config.toml
model = "image embedding model"
dataset = "photos of plants and fungi (iNaturalist)"
train_examples = 45211
image_size = 96
crop_scale_min = 0.5
horizontal_flip = true
color_jitter = 0.1
targets = ["order"]
num_classes = 54
embedding_dim = 192
arch = "vit"
norm = "layernorm"
norm_position = "pre"
hidden_act = "silu"
mlp_ratio = 4
head_dim = 48
fused_qkv = false
bias = "none"
qk_norm = true
parallel_block = false
dropout = 0.05
inner_norm = false
moe = "top_k"
num_experts = 32
moe_every = 2
expert_mlp_ratio = 1
experts_per_token = 2
shared_expert = true
patch_size = [8, 8]
conv_stem = false
layers = 8
width = 128
positions = "learned"
pooling = "mean"
am_softmax_margin = 0.2
am_softmax_scale = 16
residual_init = "none"
optimizer = "adamw"
learning_rate = 0.002
beta1 = 0.9
beta2 = 0.95
eps = 1e-06
max_grad_norm = 5.0
max_steps = 26400
batch_size = 256
epochs = 149.5
lr_schedule = "step"
warmup_steps = 2640
weight_decay = 0.02
Rows from block 5 of a small image embedding model, named by matrix and row number. Rows with one number within an expert belong to one neuron, the router's apart. Each number is 128 + 32 x the weight over its row's rms, rounded and kept within 0 to 255. All counts start at 0. Numbers have three digits each.
After each expert's rows are labels from the 100 images, of 14848, where the router gives the expert most weight on average: "responds to" is what is common among them; "colour at peak" is the nearest of a few named colours to the mean colour under the peak. Only what is clearly more common there than usual is listed. The data: photos of plants and fungi (iNaturalist). In brackets: how many of the 100.
# router: router (model.blocks.5.mlp.router.weight, 32x128), inputs 0-63
# up: expert up (model.blocks.5.mlp.up, 32x128x128), inputs 0-63
# down: expert down (model.blocks.5.mlp.down, 32x128x128, transposed), outputs 0-63

# expert 9
router.9:128110114106120103098174136090114100107167108166141158115144119113085177123174086178112106132138051114145122124080148087138149108201146187118131129120143120105143145109096122117138124158168067
up.0:135119102122096180096126093149151076116165104164124122125126128127117101116111124146168179121114142121199123168129114139113110022122180115160167115110133135132112075111094179096066112071123145
down.0:102164119177199108131147062167139137193114128094110134166188137155127139203118124105133165114167149133100145137122084090155133172109085157080120133099116126093150138112104116056084107173078140
up.1:116176068150158082149161077098152157125161157100095077154111120162167127113115069147147191098106119162150079116163066108132151105105071124115180110155092177180117166067107083164114098105048128
down.1:139154150066164164131086100097134114111070099111152170116110154108100121149122171086148146130139140118104127091075128158120096144124122145105130149107081153170175138092112124159180097087138072
up.2:172128145166087142167121101157123129134173177070185175130120164128103135113130099108133182151160127095096100155133098103156121113101123104214111158071132115113105157083134151037151092071170147
down.2:133127191167138138120142161116135189066073140072148119128146127094157128134174122073113134118165087120140111050189124086112162117143122092131108131139082130125085138142166130125154172135145089
up.3:200134081103151169108108103170185147085096085137095129116145142133134175123169170138106079191095166167097188173126056131117153142091069153134159126077108132130147089113149136073112146164141127
down.3:137088144167092137117138123114155164120130104114135119119160101175084165093073052148124092081146152132200091097134117110137111127151184163069106086090073150100065171133106118107068083093127114
up.4:173061125137107173156133123137086123165118141116126078148092132082062111153089098107103101130171123133146106175189108127171088148154161057104110116161077144207140169133155200125142086143106130
down.4:119180147152168095154126102142126147116136123105184108104141183120091141100143130154197118203106156137069151140126121114093168123071143157122147132111189135140193167126108132117103121141098177
up.5:163141200106067116094126179139140124118108155129185122155145098144151177069130130107127138096151122154139151096124116066207137122117099112130075086071097146135126154145115133102126118142174127
down.5:094115127170126164094114214133177089157167147178072070144111121085213124124135125174141116105028137156141139112124155095091144122124118122173078070084100126176061159117135108107108149078120158
responds to: order Caryophyllales (32); family: Cactaceae (27)
colour at peak: brown (76)

# expert 14
router.14:107152140127106135105138100150135107180114180142121137088116109176131066136124121086113125151171106093162123114186161157110092081124162128145074115091124109108077147155134115146149134126103119
up.0:188098115145213119127162127155110136129096158150116098143029109163127118154139178146109133091150110184101151202155114102102151139154219071141108128109109148158140184135126117161081158093121153
down.0:154115110138099127077107127123143126110107112131108128139139102139095197149120133153151182118076099138141170193114153046166114089114117071088117118052096140131147087163115116079140145129127141
up.1:172168147076107138073129047107163169162124116167096080177088123126139179133206149123113089106084117186132149155110100134074160117141138134120144112160110123097098106083149125123186119158112143
down.1:120190077180155124140140194128096158108099104120100175063152131092110137111137071111108136156153116093125122119133135102171147145100094099120163139103143100122122120098108118136165170034124171
up.2:095166137117182110074118103110088144166121138148079140130076134141121168117140103172172117146135148090153122068132158137172196123129096118116180092083092040106116076138161108046097171107156135
down.2:079136111133147074139142108100090171148117199060129115141123112088158180129075185186105150120138123144103142115112122178107139160157136169146081145135168095149192161069173150112171067116056134
up.3:108145144165144137048145135095171128125120107134117137153085095137100142106165169180069112175054185055119103115141098092120221108122123127155163148076140175132124133168119101133113181083176145
down.3:160066146066148193136143116073098142142139166142135102122091139111137110089135160108145101119147172156130120104105103167131126105162142171120098125097115072177088127095139142096150112141082169
up.4:118136112137145152123141169111143141127119143109159061160136087093174118117151147126129175158091110129154153177115132137108157136102162086123108073093121124143045187148199149111125154037208130
down.4:135123142012111073123109139128156091129093082102145166074133168124087126140118140092083158112171184079141141144069093091116121104139123159068114143126154131190118112113097185144130131134140137
up.5:189146121074120150166091082150200095164145103158113135163154161150190132146174097131085095111143121117110091099127124122068114102158201143162121173050126123104145103051107124113131142111138148
down.5:122116140112150129104147161087121120091102110108206139100139132061112150127098090171139094095173142134119150094075168138193130173089140177153125097147070131227061128103106141180127191122111148
responds to: class Liliopsida (27)
colour at peak: brown (66); black (29)

# expert 19
router.19:176102166113094172166133128155134111156106173111161111107163131172140134195112187077121125138160101127081118130151130172120086101119165134099151168099138106183082105096128143161156135181111115
up.0:096153158167103140153121102131166113147152178144125146167157097110198130116162197116117194130089186109104171103120127148141132123069127132175114126124136132180105146179140104153140072130199140
down.0:133114162101155112058098177099133144119120072106145125079067160189050174119167139150119127181127105171152137138113129077121129130083091147063110123105142123111133150133201167185112144073074152
up.1:162113176128085166153107083124142067117178153101177179092148129122108094124106103105139161127126120182123118132141143101196136125159196086163083135105081130146173126146145148099086108095125134
down.1:061098107125119121132055104133107117068106147168104129146155112154111123123140134175140148105073068107166114149057139091088131172117069141118153141185180107110208149130128104114121078146087110
up.2:111251112165146112132118118059131105107109189131121154154129156154127134115111076128112163104105066087161139109114139118140104103170127129122109099197145063158177174104123184107127083022153141
down.2:194105177035132111095095107125083165125121136153138129158144115158078139141134127174124148094112105146090079147072152151096120176138143142080099140123091145134080148130106124155119137104127191
up.3:140115129070163118148129109135161207142131091121108142159095144141100177129171080158100067125141171112104088161121084085149166125138164147166183120133062124163137117139136161069094123150096094
down.3:124170142077142101126061133152154107077111102133112134102142142094115097098141159182168162128061118152130121118104170062091099114097140068124077075156116154160128132143151098145153137133140134
up.4:136106132108180108125151081103100164063117122147127132128057147145157116154126117129132138168122168126228119138139087091192111121119138124077089123125097136157120151137177194107139158051083129
down.4:120171123116102146144165093098120141215140093154124129122098145121135204133144098072095107143088131153138168133113116126120153129175196148179133057069174094167186113125155149109121118091120099
up.5:164112148129246082129172135103122117068130108127147089147067120129135083148086123129135111071126152131156075154151093151145120111125172093070096152076115163129150176155181138135102148066148144
down.5:144132105145085105149163116183190075122138087166117069079100086093124146154158136093119146084078138117157168117121158115153174115149152147162163016106184170153188107153135123105152128113130102
responds to: class Liliopsida (27)
colour at peak: grey (83)

# expert 20
router.20:165148141143114112177105153096071129134108160129160144167090186147193105137117148102079111141113136138062187111175150163102100095139146087080143156175163113118171119121084116096117117069160095
up.0:155144115148088123173101156116143097119164122124142139137156139153148189085133123112080138141139087132102126179088139152058091132145136187142069112134097149102129153148112116178113096107080106
down.0:083178077196124158191181116108186132147138104140111131155132065164170116122105121161157184097075160202134128151119109155142143188161151079151136060102136122083118136129095101071122099086131099
up.1:123135088106190057152083129066154051193138138083134095094182133141109147138142105095086119147142123132081130140081113121093157165148120148161067138137088122125136106106175154119140086147192102
down.1:175124147156079161104067105111179109149160167180111121141108114168133212151112163127095064154107145121158148193102089142099124143101163097148124085120131144101130079059106165107167144089142102
up.2:119133123190185148111181089117104163216112142105122081128107117182131095151096160096175150115147106093160178134130116178208103112096140064113113117109101116178114071129107166107222114117155165
down.2:134146133047147136105169092083085127106131119186185153113110118122158198081143135134110103166083127075148115081042143085141145082172163169151093151156125156183126115137142171124136164151126175
up.3:123100125053096137147103160111130101122174039121075142121143122087132113122150068122138129187135102093141105135141108138122120192112166141116106146114049148241083120149156175130121094145149101
down.3:160139098095121107167104097118199090157144142110104129145122072203104104098191223167143114147143158136118085139100117146116132114127139089150121123101159134140066157084100102106141110102131163
up.4:114118129105116186155195087107145175107151058140154124164079121100133079105133115134121114101115157113221079128149114106093150100119208069162173127093103153190088127121138179104126182126128137
down.4:127114101089090097147164175170145100099139101109111069077123041164092092105106187156140139116199123110122095134124101145177145133119196134127127076111142177148089109180137105167125134177123168
up.5:121112075157088166161108150125159157162115122104144103133106143174124160086152051119171116092111109144209157166142159073114120105131096099170113023109118135107069157188159201126099151124115121
down.5:146165087091127114145107127112185114093129083156135102137164134097098165133081156125159129103112207115090102123129136097152085095113135081178127170063089126162103049139148129152110188126128112
responds to: order Ranunculales (35); family: Ranunculaceae (29)
colour at peak: brown (61)

# expert 28
router.28:092117167174099126153056193088073180075131156144172182110140126111120175147112113129125142162101128158135121111110062125084184167125114110118130131183160200103154162137166122110101092150118093
up.0:112117096114120149142123124192129084168129094147163148135106096060132121132077128092072111086152152102140139122153098104113159117163094116169104107116138165186109125136129162055186090181118100
down.0:125156100176149123149149125082082144126096119065107099129169151096127082169146091152165146127170114145129134158184091091147068135124112124124161140059073107084133194085106081081157106092143102
up.1:090190145064117093152128117085123100147097167138082144096118108199118100105187070043149125098178100103125119134127176072171176186141066155182131108136149075134163141107145099122112116123130156
down.1:162087106138078119171111156125143133148116093140123084111110098121119141121139125096172132141130185090120169121151196103126132136063128065154153167076124141112110089171098127091130084109162131
up.2:142167149082200095140119138159140129109125112085077151108154090156131108053147149119081101111128099117132144205123148151122204157127084181158072012156119141146164127108134110135091140132079187
down.2:120180096117124138153149141161098138136144132128117170153102166126152092123175063080129158188109155113099066167156158104124135100056146169104110143155139175119134124088151113121117143082136164
up.3:138075131131191097132166105139103188086073113155143107169112134139148099072194132113152099124146156137155136234170147119125073118152111170109113126163214142116079116077117139100140165172137133
down.3:150165135100084089122193152087155131117146140069115183059157086116112177123165132067136115124184104078128080129050163157106103152114123199144104113147118137148076208086123129160129134131145157
up.4:111148154135078155119128088196117146113121111172130073190203158089140170124100080090192176133100099138114120131165119116127143076108127150141158129108069172189087129143120109122122180099132115
down.4:128118096089139100124153116105197068123103124088111119113147154133119068146097185188113111124199096135098135129134074173184118114105099166065119147159135134106101129128187161126146178052098162
up.5:101213132145130103127144138109099207125153100166108153157109117078129151143146099170109048182126157091134134187163118097096111158104090111167150088125103150125113143137132083165182147090128116
down.5:203108136068135208101143071100090122136168107155161096112138146157106130141151071085108181151124143110143129085100145122133115135117123119117119104129126135131161125107141095113090139123181156
responds to: order Asterales (63); family: Asteraceae (61)
colour at peak: brown (67)

# expert 22
router.22:168086093085104167125149168139166147094158074135128138080140069065127143131140133136082138094104116150075100109119106133146152178104131147119139197162104122117130121195122165134176150173149087
up.0:133131111149123089114125138137155150094117126132147103107116100085134142060136119167156122143113128064147077158115123075134121157119129135132108171142155121169118076143033095042152144157137152
down.0:130129091161099122093150106160158119134140134110135028131179136173102140124146146147133094120083159164078107124132192128085169116162162095166090047108149120155161119150113150124179098125086155
up.1:127159176141169115125062147127095193029181135127145151147110083086139144104113139110145128113122140112162121183103165171117113146100066117149065076125134194157152157143169114101108195155164120
down.1:146189137147187152149099183103128129173093173116118096107157169201145147149142085145114153139174093161160149115122116095142121134155134114100130111132135151121098141130115163144076146087113138
up.2:126145100133147162095174062124139103132124148115170063125090142197163110102123110018139178124163142152113126136177096156117092081146112100099131125190152151148148142100134108143153103124146106
down.2:122177166163113087068067147188146155134150163174098131099144128094163133105131097091169059167114069120133183159126091088141113135103070124116120086156152130094091108101094151126088193113074176
up.3:076146137110122130091099141107142085178146154142197137112111112124151090099127057104160196104073136144175116107157169152112084088175154126132135125182124116125122129110069106127167227120189108
down.3:088208169105161080112080139084129144127080188111127143103108197166118140082108108093164122147146106142149144156092140127135108153158103131124119139161159092112146097129098198108093134079087147
up.4:094133136140196119150128103106144200097120116129141048097109115123153157077139163100119114153163120113140079128143132090118123142076064151102122086157109186203115121139152158171122069131110122
down.4:075103115062151154115108085160133119156090106164088125156075077157138124099134112138166099149108145145182101162116114172146127120101109116091088141126129102165190076115099145120133162147123156
up.5:134138121136143133126178129057128226102183132149170159227097162115150138148135135141089114135101109121070095152091100101094113133114130123178132070125116199153123122098111131132078165099140150
down.5:149068057140134090121174140120082125157159166105078141091073080194139127156165129160101162112196122100105104137138074162171121128126113128147079098083154114129061185136148114174117116063068121
responds to: order Caryophyllales (55); family: Cactaceae (55); text has "cactus" (28)
colour at peak: grey (86)