Weights of a small image embedding model: 5.34M parameters, width 128.
Rows from block 5 of a small image embedding model, named by matrix and row number. Rows with one number within an expert belong to one neuron, the router's apart. Each number is 128 + 32 x the weight over its row's rms, rounded and kept within 0 to 255. All counts start at 0. Numbers have three digits each. After the name is the row's rms in percent of the matrix's.
Before each expert's rows are labels from the 100 images, of 14848, where the router gives the expert most weight on average: "responds to" is what is common among them; "colour at peak" is the nearest of a few named colours to the mean colour under the peak. Only what is clearly more common there than usual is listed. The data: photos of plants and fungi (iNaturalist). In brackets: how many of the 100.
# router: router (model.blocks.5.mlp.router.weight, 32x128), inputs 64-127
# up: expert up (model.blocks.5.mlp.up, 32x128x128), inputs 64-127
# down: expert down (model.blocks.5.mlp.down, 32x128x128, transposed), outputs 64-127

# expert 22
responds to: order Caryophyllales (55); family: Cactaceae (55); text has "cactus" (28)
colour at peak: grey (86)
router.22 094:161117148064121067198150105132118149190131062155117140148168158049138125131144109133178142131106108146175145140097120138069101085101122130133092149124124094106161156168116114092042170100146161
up.0 110:075132073115144144138163229148167166133080134105067197130139096139142064145118154135140123135146123070104088086112105141113117183123158153165115148096130203143116130137045171157148092139131147
down.0 105:100174110162090134078068108096080127090115151148135096144149161131121220084127076115166122130145103125162157179100159122138151145049110139070160150147189092142115160092160111147147124108131092
up.1 095:117103060159147130124146139140139161101086147168074079042151176126103134128166192165119104190138139076091145120118122136106092139126108107116118112110061166109131127122148130121115123140106170
down.1 095:100097103161149133095106179103163152073054169113121096129185068069115113137069095154106123112082110158064111155131143174123143156194120094143120118158180118096111167086155182168088086057083129
up.2 099:119155151089162165157100142063072059167126166100136114169161096162121084128093063143146112123109116129136137130172104104135096115087174122151111117081104122084179092129147173129208094074148120
down.2 103:129118123139179129137158145075148112114124097077095133105141089157081156141121109146163142121099157102086164079127122091136171124105126159137127171135140153241126170144092158101163109156146160
up.3 103:122126173062154134176159196085121131159154125118167117126067170140152114123127129156145132076145114103116115086158117149116153111104113082065093072131123156091117135083118167166188109145106138
down.3 103:191138188135109139089149106053115136095134086102186136130138090194121191126190134158136152087137135126142087148140160116194093151087131119110117191162103102174106123134075080132125119156126084
up.4 101:137117129208070072145137057105096145170140189090091117124120114151128140142107100132152114151142098093125157143090139120193174086203167126086141123135172109182135132122107129112142116183079167
down.4 104:141155084090128073092179086178146119132105087043147137137163153140112166127105165102084171068111101112126106205143123075161109168096126151124142176123175077105113157169098110172180175150157085
up.5 105:149156071068103134114164139184110113073180109136141128087134199148154164081122125116081072174173103074158112189182113110112087131128120131143108131099097138151146132093116151139127141140090123
down.5 102:167124140149123115112118186084117127172153179116126080141152142113142138139070140218140123171139131161115128114137081126101109144163086172152115147174144134064126091130112151159123084110112111
up.6 096:081077123109158079128076086087200127149125120142140157152160103140097124098090190093153087167163155079073110105168098170125089130175116126074136131168138166144106175144097177146161101113108136
down.6 093:131162094154182093133169150184127124138136069154100183155127157141128106110095101101087151154074143131165097146105126061092132219124090178152161110087100103129138144144128117136175160114146113
up.7 097:169111135170099152147106149073101134090164197103173083120188059123111164156082129156155097146163135078136136152109096106147129115121149189085095137169091109191136118136165063158170092092108125
down.7 094:124171123116116177119104069137179112096117082123144124172089159083163107137133133057112145146152124095159143160085162085109190125141150134076187124085125180112127130114114110073193112136114168
up.8 104:134160119136161114136097075135111079144127129102154110116153109128104105143144076099118170138168060143152145147162074163175145123117079100137108168078070140148111134154106176150144124093138091
down.8 100:107162076135116199166125113138156142185157179124082158133063104204090148194077169076116152123125097126073152094056153098085090120172152134132134126133151130157147110128126105137156110124148110
up.9 095:159090058163128142092112135168186152156130128091121141118074150143048083101148128123073163139110043133112196172144088140114185073168105117115127094078155146119164100128114104167139090148151140
down.9 098:177114158124111158153078118115133134120123144139155137105105128123177142168162144114069105174204162102084086138121156121144149138103108148113126160111121120125035152180154103159129170158168088

# expert 28
responds to: order Asterales (63); family: Asteraceae (61)
colour at peak: brown (67)
router.28 098:129145085155099124062069133145127181109112119169079127158133079107130124150135099171141108126138163096154084150115169163118115134176078103081159100167083096127165146101158145201140075154128123
up.0 103:184107191060120143086183066117121117137146130192108169158168152190105123116067104171118093127105044133121110145094127119129132144118141193094156131121173119137139159180116163104122080148104094
down.0 108:133147161219158121148143149138114099130060189157137063103151137085132185128136132120155142065175130115112104151174098121147191104101132143097129068127131113107084106125104108151169164168126142
up.1 100:105122093143081098141137142118126138102146148120139107142126138100113101135146193177115172089123146205114164100155075173204127137089084120112127160133162091118113184109091134148157122113100145
down.1 094:187095160104136148109157105098177124163159110123179186095103117195173115149114126092064162076107118079084069165160112093122108155161111117138139074090202120115119127147181109147153190149192139
up.2 104:106058147133067113121136146153160136140103195123140098096120127103142127112141145133079132062104129124104163113134162154137153126172133163147117132157123136115073126169119075145082126175153173
down.2 104:110139097057080184112191166121090118128166098148130143095140152189155093188100118121126191104097058132112126154120116096181102059140086140134161146078117137122129086174060102121156076123157137
up.3 104:112077181114080130165146175115129150210110170064094091140091107161102111115134117140074143090141103124146130127141133102120129153095120136136160100102113189122167142111098202144113114122100120
down.3 096:139114121069189088110154094127107141135115129112172132152108124151171169170173126148141138127190072172096181096088079118100150128116110110150075162090127113110111136109137163104098146084139113
up.4 098:109118082079128144132072151144159176140085079216130173149138110142141124124125094117064105172089117152112117184189159158160099107169141116091129126114124160151131135189100171134161149131150080
down.4 097:111145107123127102121154113175107123157148191138144047117117183149104158141133113195090103178095140147090117107095093141168166122143173101149072121132118159146095155108088151054100129168118119
up.5 095:136141120147119125034192113142148131126121121052149127114150154137124092116146125085173122096081122155103163088082164112164115089127117107097170163089194177174137135117133140093196110120076148
down.5 095:108140088116070171121178153165148130160062123080083139152155108096108112147108123115106156097102070151097138094138130047129114166136196187156181139111167086123116051109143078201174124090132098
up.6 104:132161108113089135149185202104160153123087132130093146061118138221096182157154142100066085150186085156103101119118105184114118137151138150138141101084203119107114142138146134117183107155136126
down.6 104:166141127141209118055138103157096135137139159146132091122079173135144123034162108148144115191077160135136148136071153122097120147079110098160098095137093155109139177116081135107115091133109116
up.7 104:131176149080084121151158181098128124105164134086106146099173132131125142117137196099132084095166083104137123129108126133151138143135088120115091085098092134122139138137109146109185166123075115
down.7 105:167122122151112145072117125173093114134129140135122089152104142146119154075163115125144123107114138136195151092064115099085135139090177073175112086133163125117115120081114120088125147148114139
up.8 106:152118089117162113148128115116099123092132139135122141134180111130124156123150103121136058068119119105109182184192124101178097159067083134104104153125109140122129138169138216047117159067119161
down.8 107:152104099092153084143168086125138122168115079124110104125114134174122179159156127110080159107043156199105179101147083140141079080148106158135105144124104145158175169146133138055080184139115181
up.9 105:194110100129145063119117076147146129122185121159203127113128156108082109118150201144104136140173153138066139105117095120125137079115132116107115082106098075068160171154109112141040139171172146
down.9 107:144089140088136134118135142155159151139131128060077143123151146103090130128187127072154120094134085099144098146195156076192187100074178084123126104129164093079163109141107141105133110092145122

# expert 9
responds to: order Caryophyllales (32); family: Cactaceae (27)
colour at peak: brown (76)
router.9 100:134162153099118093063099074176105163146144109171148110182131147084088065131164144174148082126118107161159087171120136155187139098062151160116108123110105084103187155188144168179109157189125084
up.0 112:157142179111148168175071088091133104161141160144078118118093113190143168086100175085118102118182140083125123144087036134097098114128127125156166109118177167122113135116195128146179128161099092
down.0 111:192109112073132111137123180070163126066103153123156188134127098122124116077091139124098131130131122146132161128138056143136115099173120159092142150106168193076064165088100175132116126132151138
up.1 099:093111122151116091112101191155145080121121108139098133134137079157119109079135120152135205176131128148132164084137137125146129103123117111145136113161049161111172174141131160152168103158122097
down.1 095:135129154050146145166080131206057114160188099182125157121134107102177130136185197148118127141160101086114131109154169054166076173132106107195126103089127115134148127113125155185093081108135131
up.2 098:053133063124152093120134156133105091104158130154113070132122172173143128114076144101167130109164141124129156159109084094143109113174084163059100137150093154128100134118121115107204129167090102
down.2 102:116059113136089148142136154089198141115129159155149081130156129188094144163122183118047083158172133121146123074117103112120072120137200142158065070149113158127105071124107144166150090134144151
up.3 088:211165116141107103190162141125157069119142116096075142088144113138146164078071125097127054078133093117128143126149067118127154107161119130138183087093153145152159130151124141116092133120134118
down.3 091:160105163215150169110190113134114147120176110163090097114104141140128139130157126083080180177142138159157146147089116163122148095181141125120101090143094200130167103128110120104122132169157170
up.4 099:144042147122117161143132107078137146110142134168098166175139118159125136142068133118155113154149133116088120144144109156149135143148130193113147097145112125194140166076110124107087087211072131
down.4 096:057167139178121163177117138035081099110136135088143162155137100085148124087104124150189105089098081093079113107144186169085170132115151086091176124127118157134107144073153128148068128119136110
up.5 100:113173113175106150105113129169118110126139128146201117130133218136148150134132142123139119141085205113084124074180128149121094180120195154096091147162118125130094090083020132121079153108116140
down.5 102:158160150164123069113162114126141091071156118166153137155091154147091126122086089142185131121097122132133156117119165164118168143108073124130137129163102139178102128123137125069177162130134125
up.6 099:178153092098146118198119117157102127115143160137170085109102091139117117120105116150082130099156103104138142148171108150169133170150088158134119083157091138091154109155098184161096111135132161
down.6 094:143094096158121108167169141082130087142122111128124117091084078167108138170122162216111157109104132136106156142111191166118079066202123120115164113179101169157087107066122157068144111121153148
up.7 102:112119152101123091062151115138138089064087123136115176104145166121108180135130213130115122108079112129119160059150098084131181143135122178152170143171133101121025141128116126125125087131123086
down.7 100:148143148163163145152080064151094116149199122132103150139119177127146181130171067066145159162109157126133154157140138157091137112120153091100113145117196141117084117167221142105195146165145118
up.8 103:113123136081159091141153123113210150133151080145161119116144137137149144109110241125160059099065153115111130133113120084147104171148105119130105128154192133168100157129142131059083157108143171
down.8 105:103138152156094127132132155134145149148129184140078116122088131125073148118112102106181158139124132147123125111117095117067129113151168132156094093176153170094155068103150126117098077095108152
up.9 093:182166119120123118187148152110167092163112167086120135099119128141097101169123171134085148110141052107143143090096043157153185105151110096139145100105162111140154171166057162084168094119093154
down.9 092:125078157182166188162149092085123189104178150135086105133121142148107145153134139099061099134121144127174179109091109123111145128113127085171135105168097181093147112118149137119073137146144167

# expert 20
responds to: order Ranunculales (35); family: Ranunculaceae (29)
colour at peak: brown (61)
router.20 103:170147109147066165102177192105114095096060118100088116138161097104094155133132109090148129148119151104148127114131143097181100170101100121099187090160118130166141110086152099132160106162114226
up.0 099:051073151072172159068175085132151151136122132087177138083169144159141132170142126123126141156100057124043153178124128086163172121178111153130107111136165130101102117197134119079100091150168176
down.0 102:138138173187116065166127120132082082107135156122102115102119065166180123111151152157164157123138110103150126103108071115138047162151108126116117149141111148144104112071139120118131131109164081
up.1 091:098129179129118154081136095107110122119157127082165159133190111132173099180175189141080120136184117149143142171146124128168175125110127120150177138105122105070141105144096131120178039144138143
down.1 088:132111112130118065095136143178101114106193083155107136063171142155119105100173135183119160116099132096137112090095147110118041109172106196151115152144108140141126099082149160149129090089127148
up.2 103:060173115099171117104124074152115089121136112117157138166109137153102114117139087110149137070134093122135117175184133180133150127097139154109095150132172158171116114078113123146108076152110153
down.2 101:072113101114109130159141134139165170123098121102154183128128092083159100074176129118075097100143139169137171112083191077094137100160155147141117101078109123128138133107126112129187129184092109
up.3 100:150113200095137155107119119104191076120103106090122164171138142121142133153120173084115145141056105179169129118082094106113176135114140139073185134123146139166115113138082163107122151100161135
down.3 091:184086101183136085139170086176086136146160141108119107093148139151116145147183102180081178142131108112173151146107124105133121147132125113160154098207064104146159082160078077080098101141172127
up.4 100:146081129104144142137132147131151112144074103153107077100096098114161177142123146104104078133177072144165090117080174102096151127113141121137152092132146142107111154091150149111170231121135096
down.4 093:115132127121186154161063074147106163185174133132114134144092170071121083164158118126154098162080175163119148096172136172120115073105152097150109131143071142115151094138122128104098172121156096
up.5 105:115078130141151134135118140176207132101127117114174082136129140148094128129127116151125115166127058146144119146147156073121161154121083168124124079134083189080158132121056156120121111138149123
down.5 105:106151069098136163135131108167126187121071149098100128111182181098115201176156108112125130104155106166112172180137175129127096079142147075089137114164155154117144114173139131086190084171146153
up.6 105:104124081147122127089056138189122130139083145146143062109096103127150193141068097151096175119120129177170109136104145172146127095114198153189142178078121147126116163094106170120162138101123123
down.6 109:089129104088142149152069073137111156160127132154118108101116095104175129127114131081152070160125133200105151102159112113145168106131134084159143108051104131104155138183178141148139156180128110
up.7 102:129143137144110114219072146101160117111111160141114093125152110143175117101163155141148132121137118133171122093121070153169148011119116089157118144120112087138148118132108095104086090055092148
down.7 098:147136124087185102108192092168194090119185107140178181086110084115123082122143126135099110099127137165077136102127059174144172141173157087130097077129156133123107136090172108151053147136157134
up.8 093:059102074101115093122138149114145235166182171098123105094151161113137121158139124183147118136117147135142176148128121108109127148172068140126121153133164106132125129151142188161116165145142144
down.8 093:114170232135147081079132111092150139127104082119130179162085138136129102143112185171182132107134106126095120149154126132124127152141152150174129132104119130122142130102115127173125100079116090
up.9 095:110129200097123155171152126145148144134084161107154187134106120135136129131124156110109106101085162115060143191145092150174117133107203098128048171144157137069111148094114130126093182089103096
down.9 094:092201176194119122065135162122134114160165146073136119117122107151138145106139166213111131130164140098176103046124162115103112137089124107113111152118124127109158061125161104112090106091153088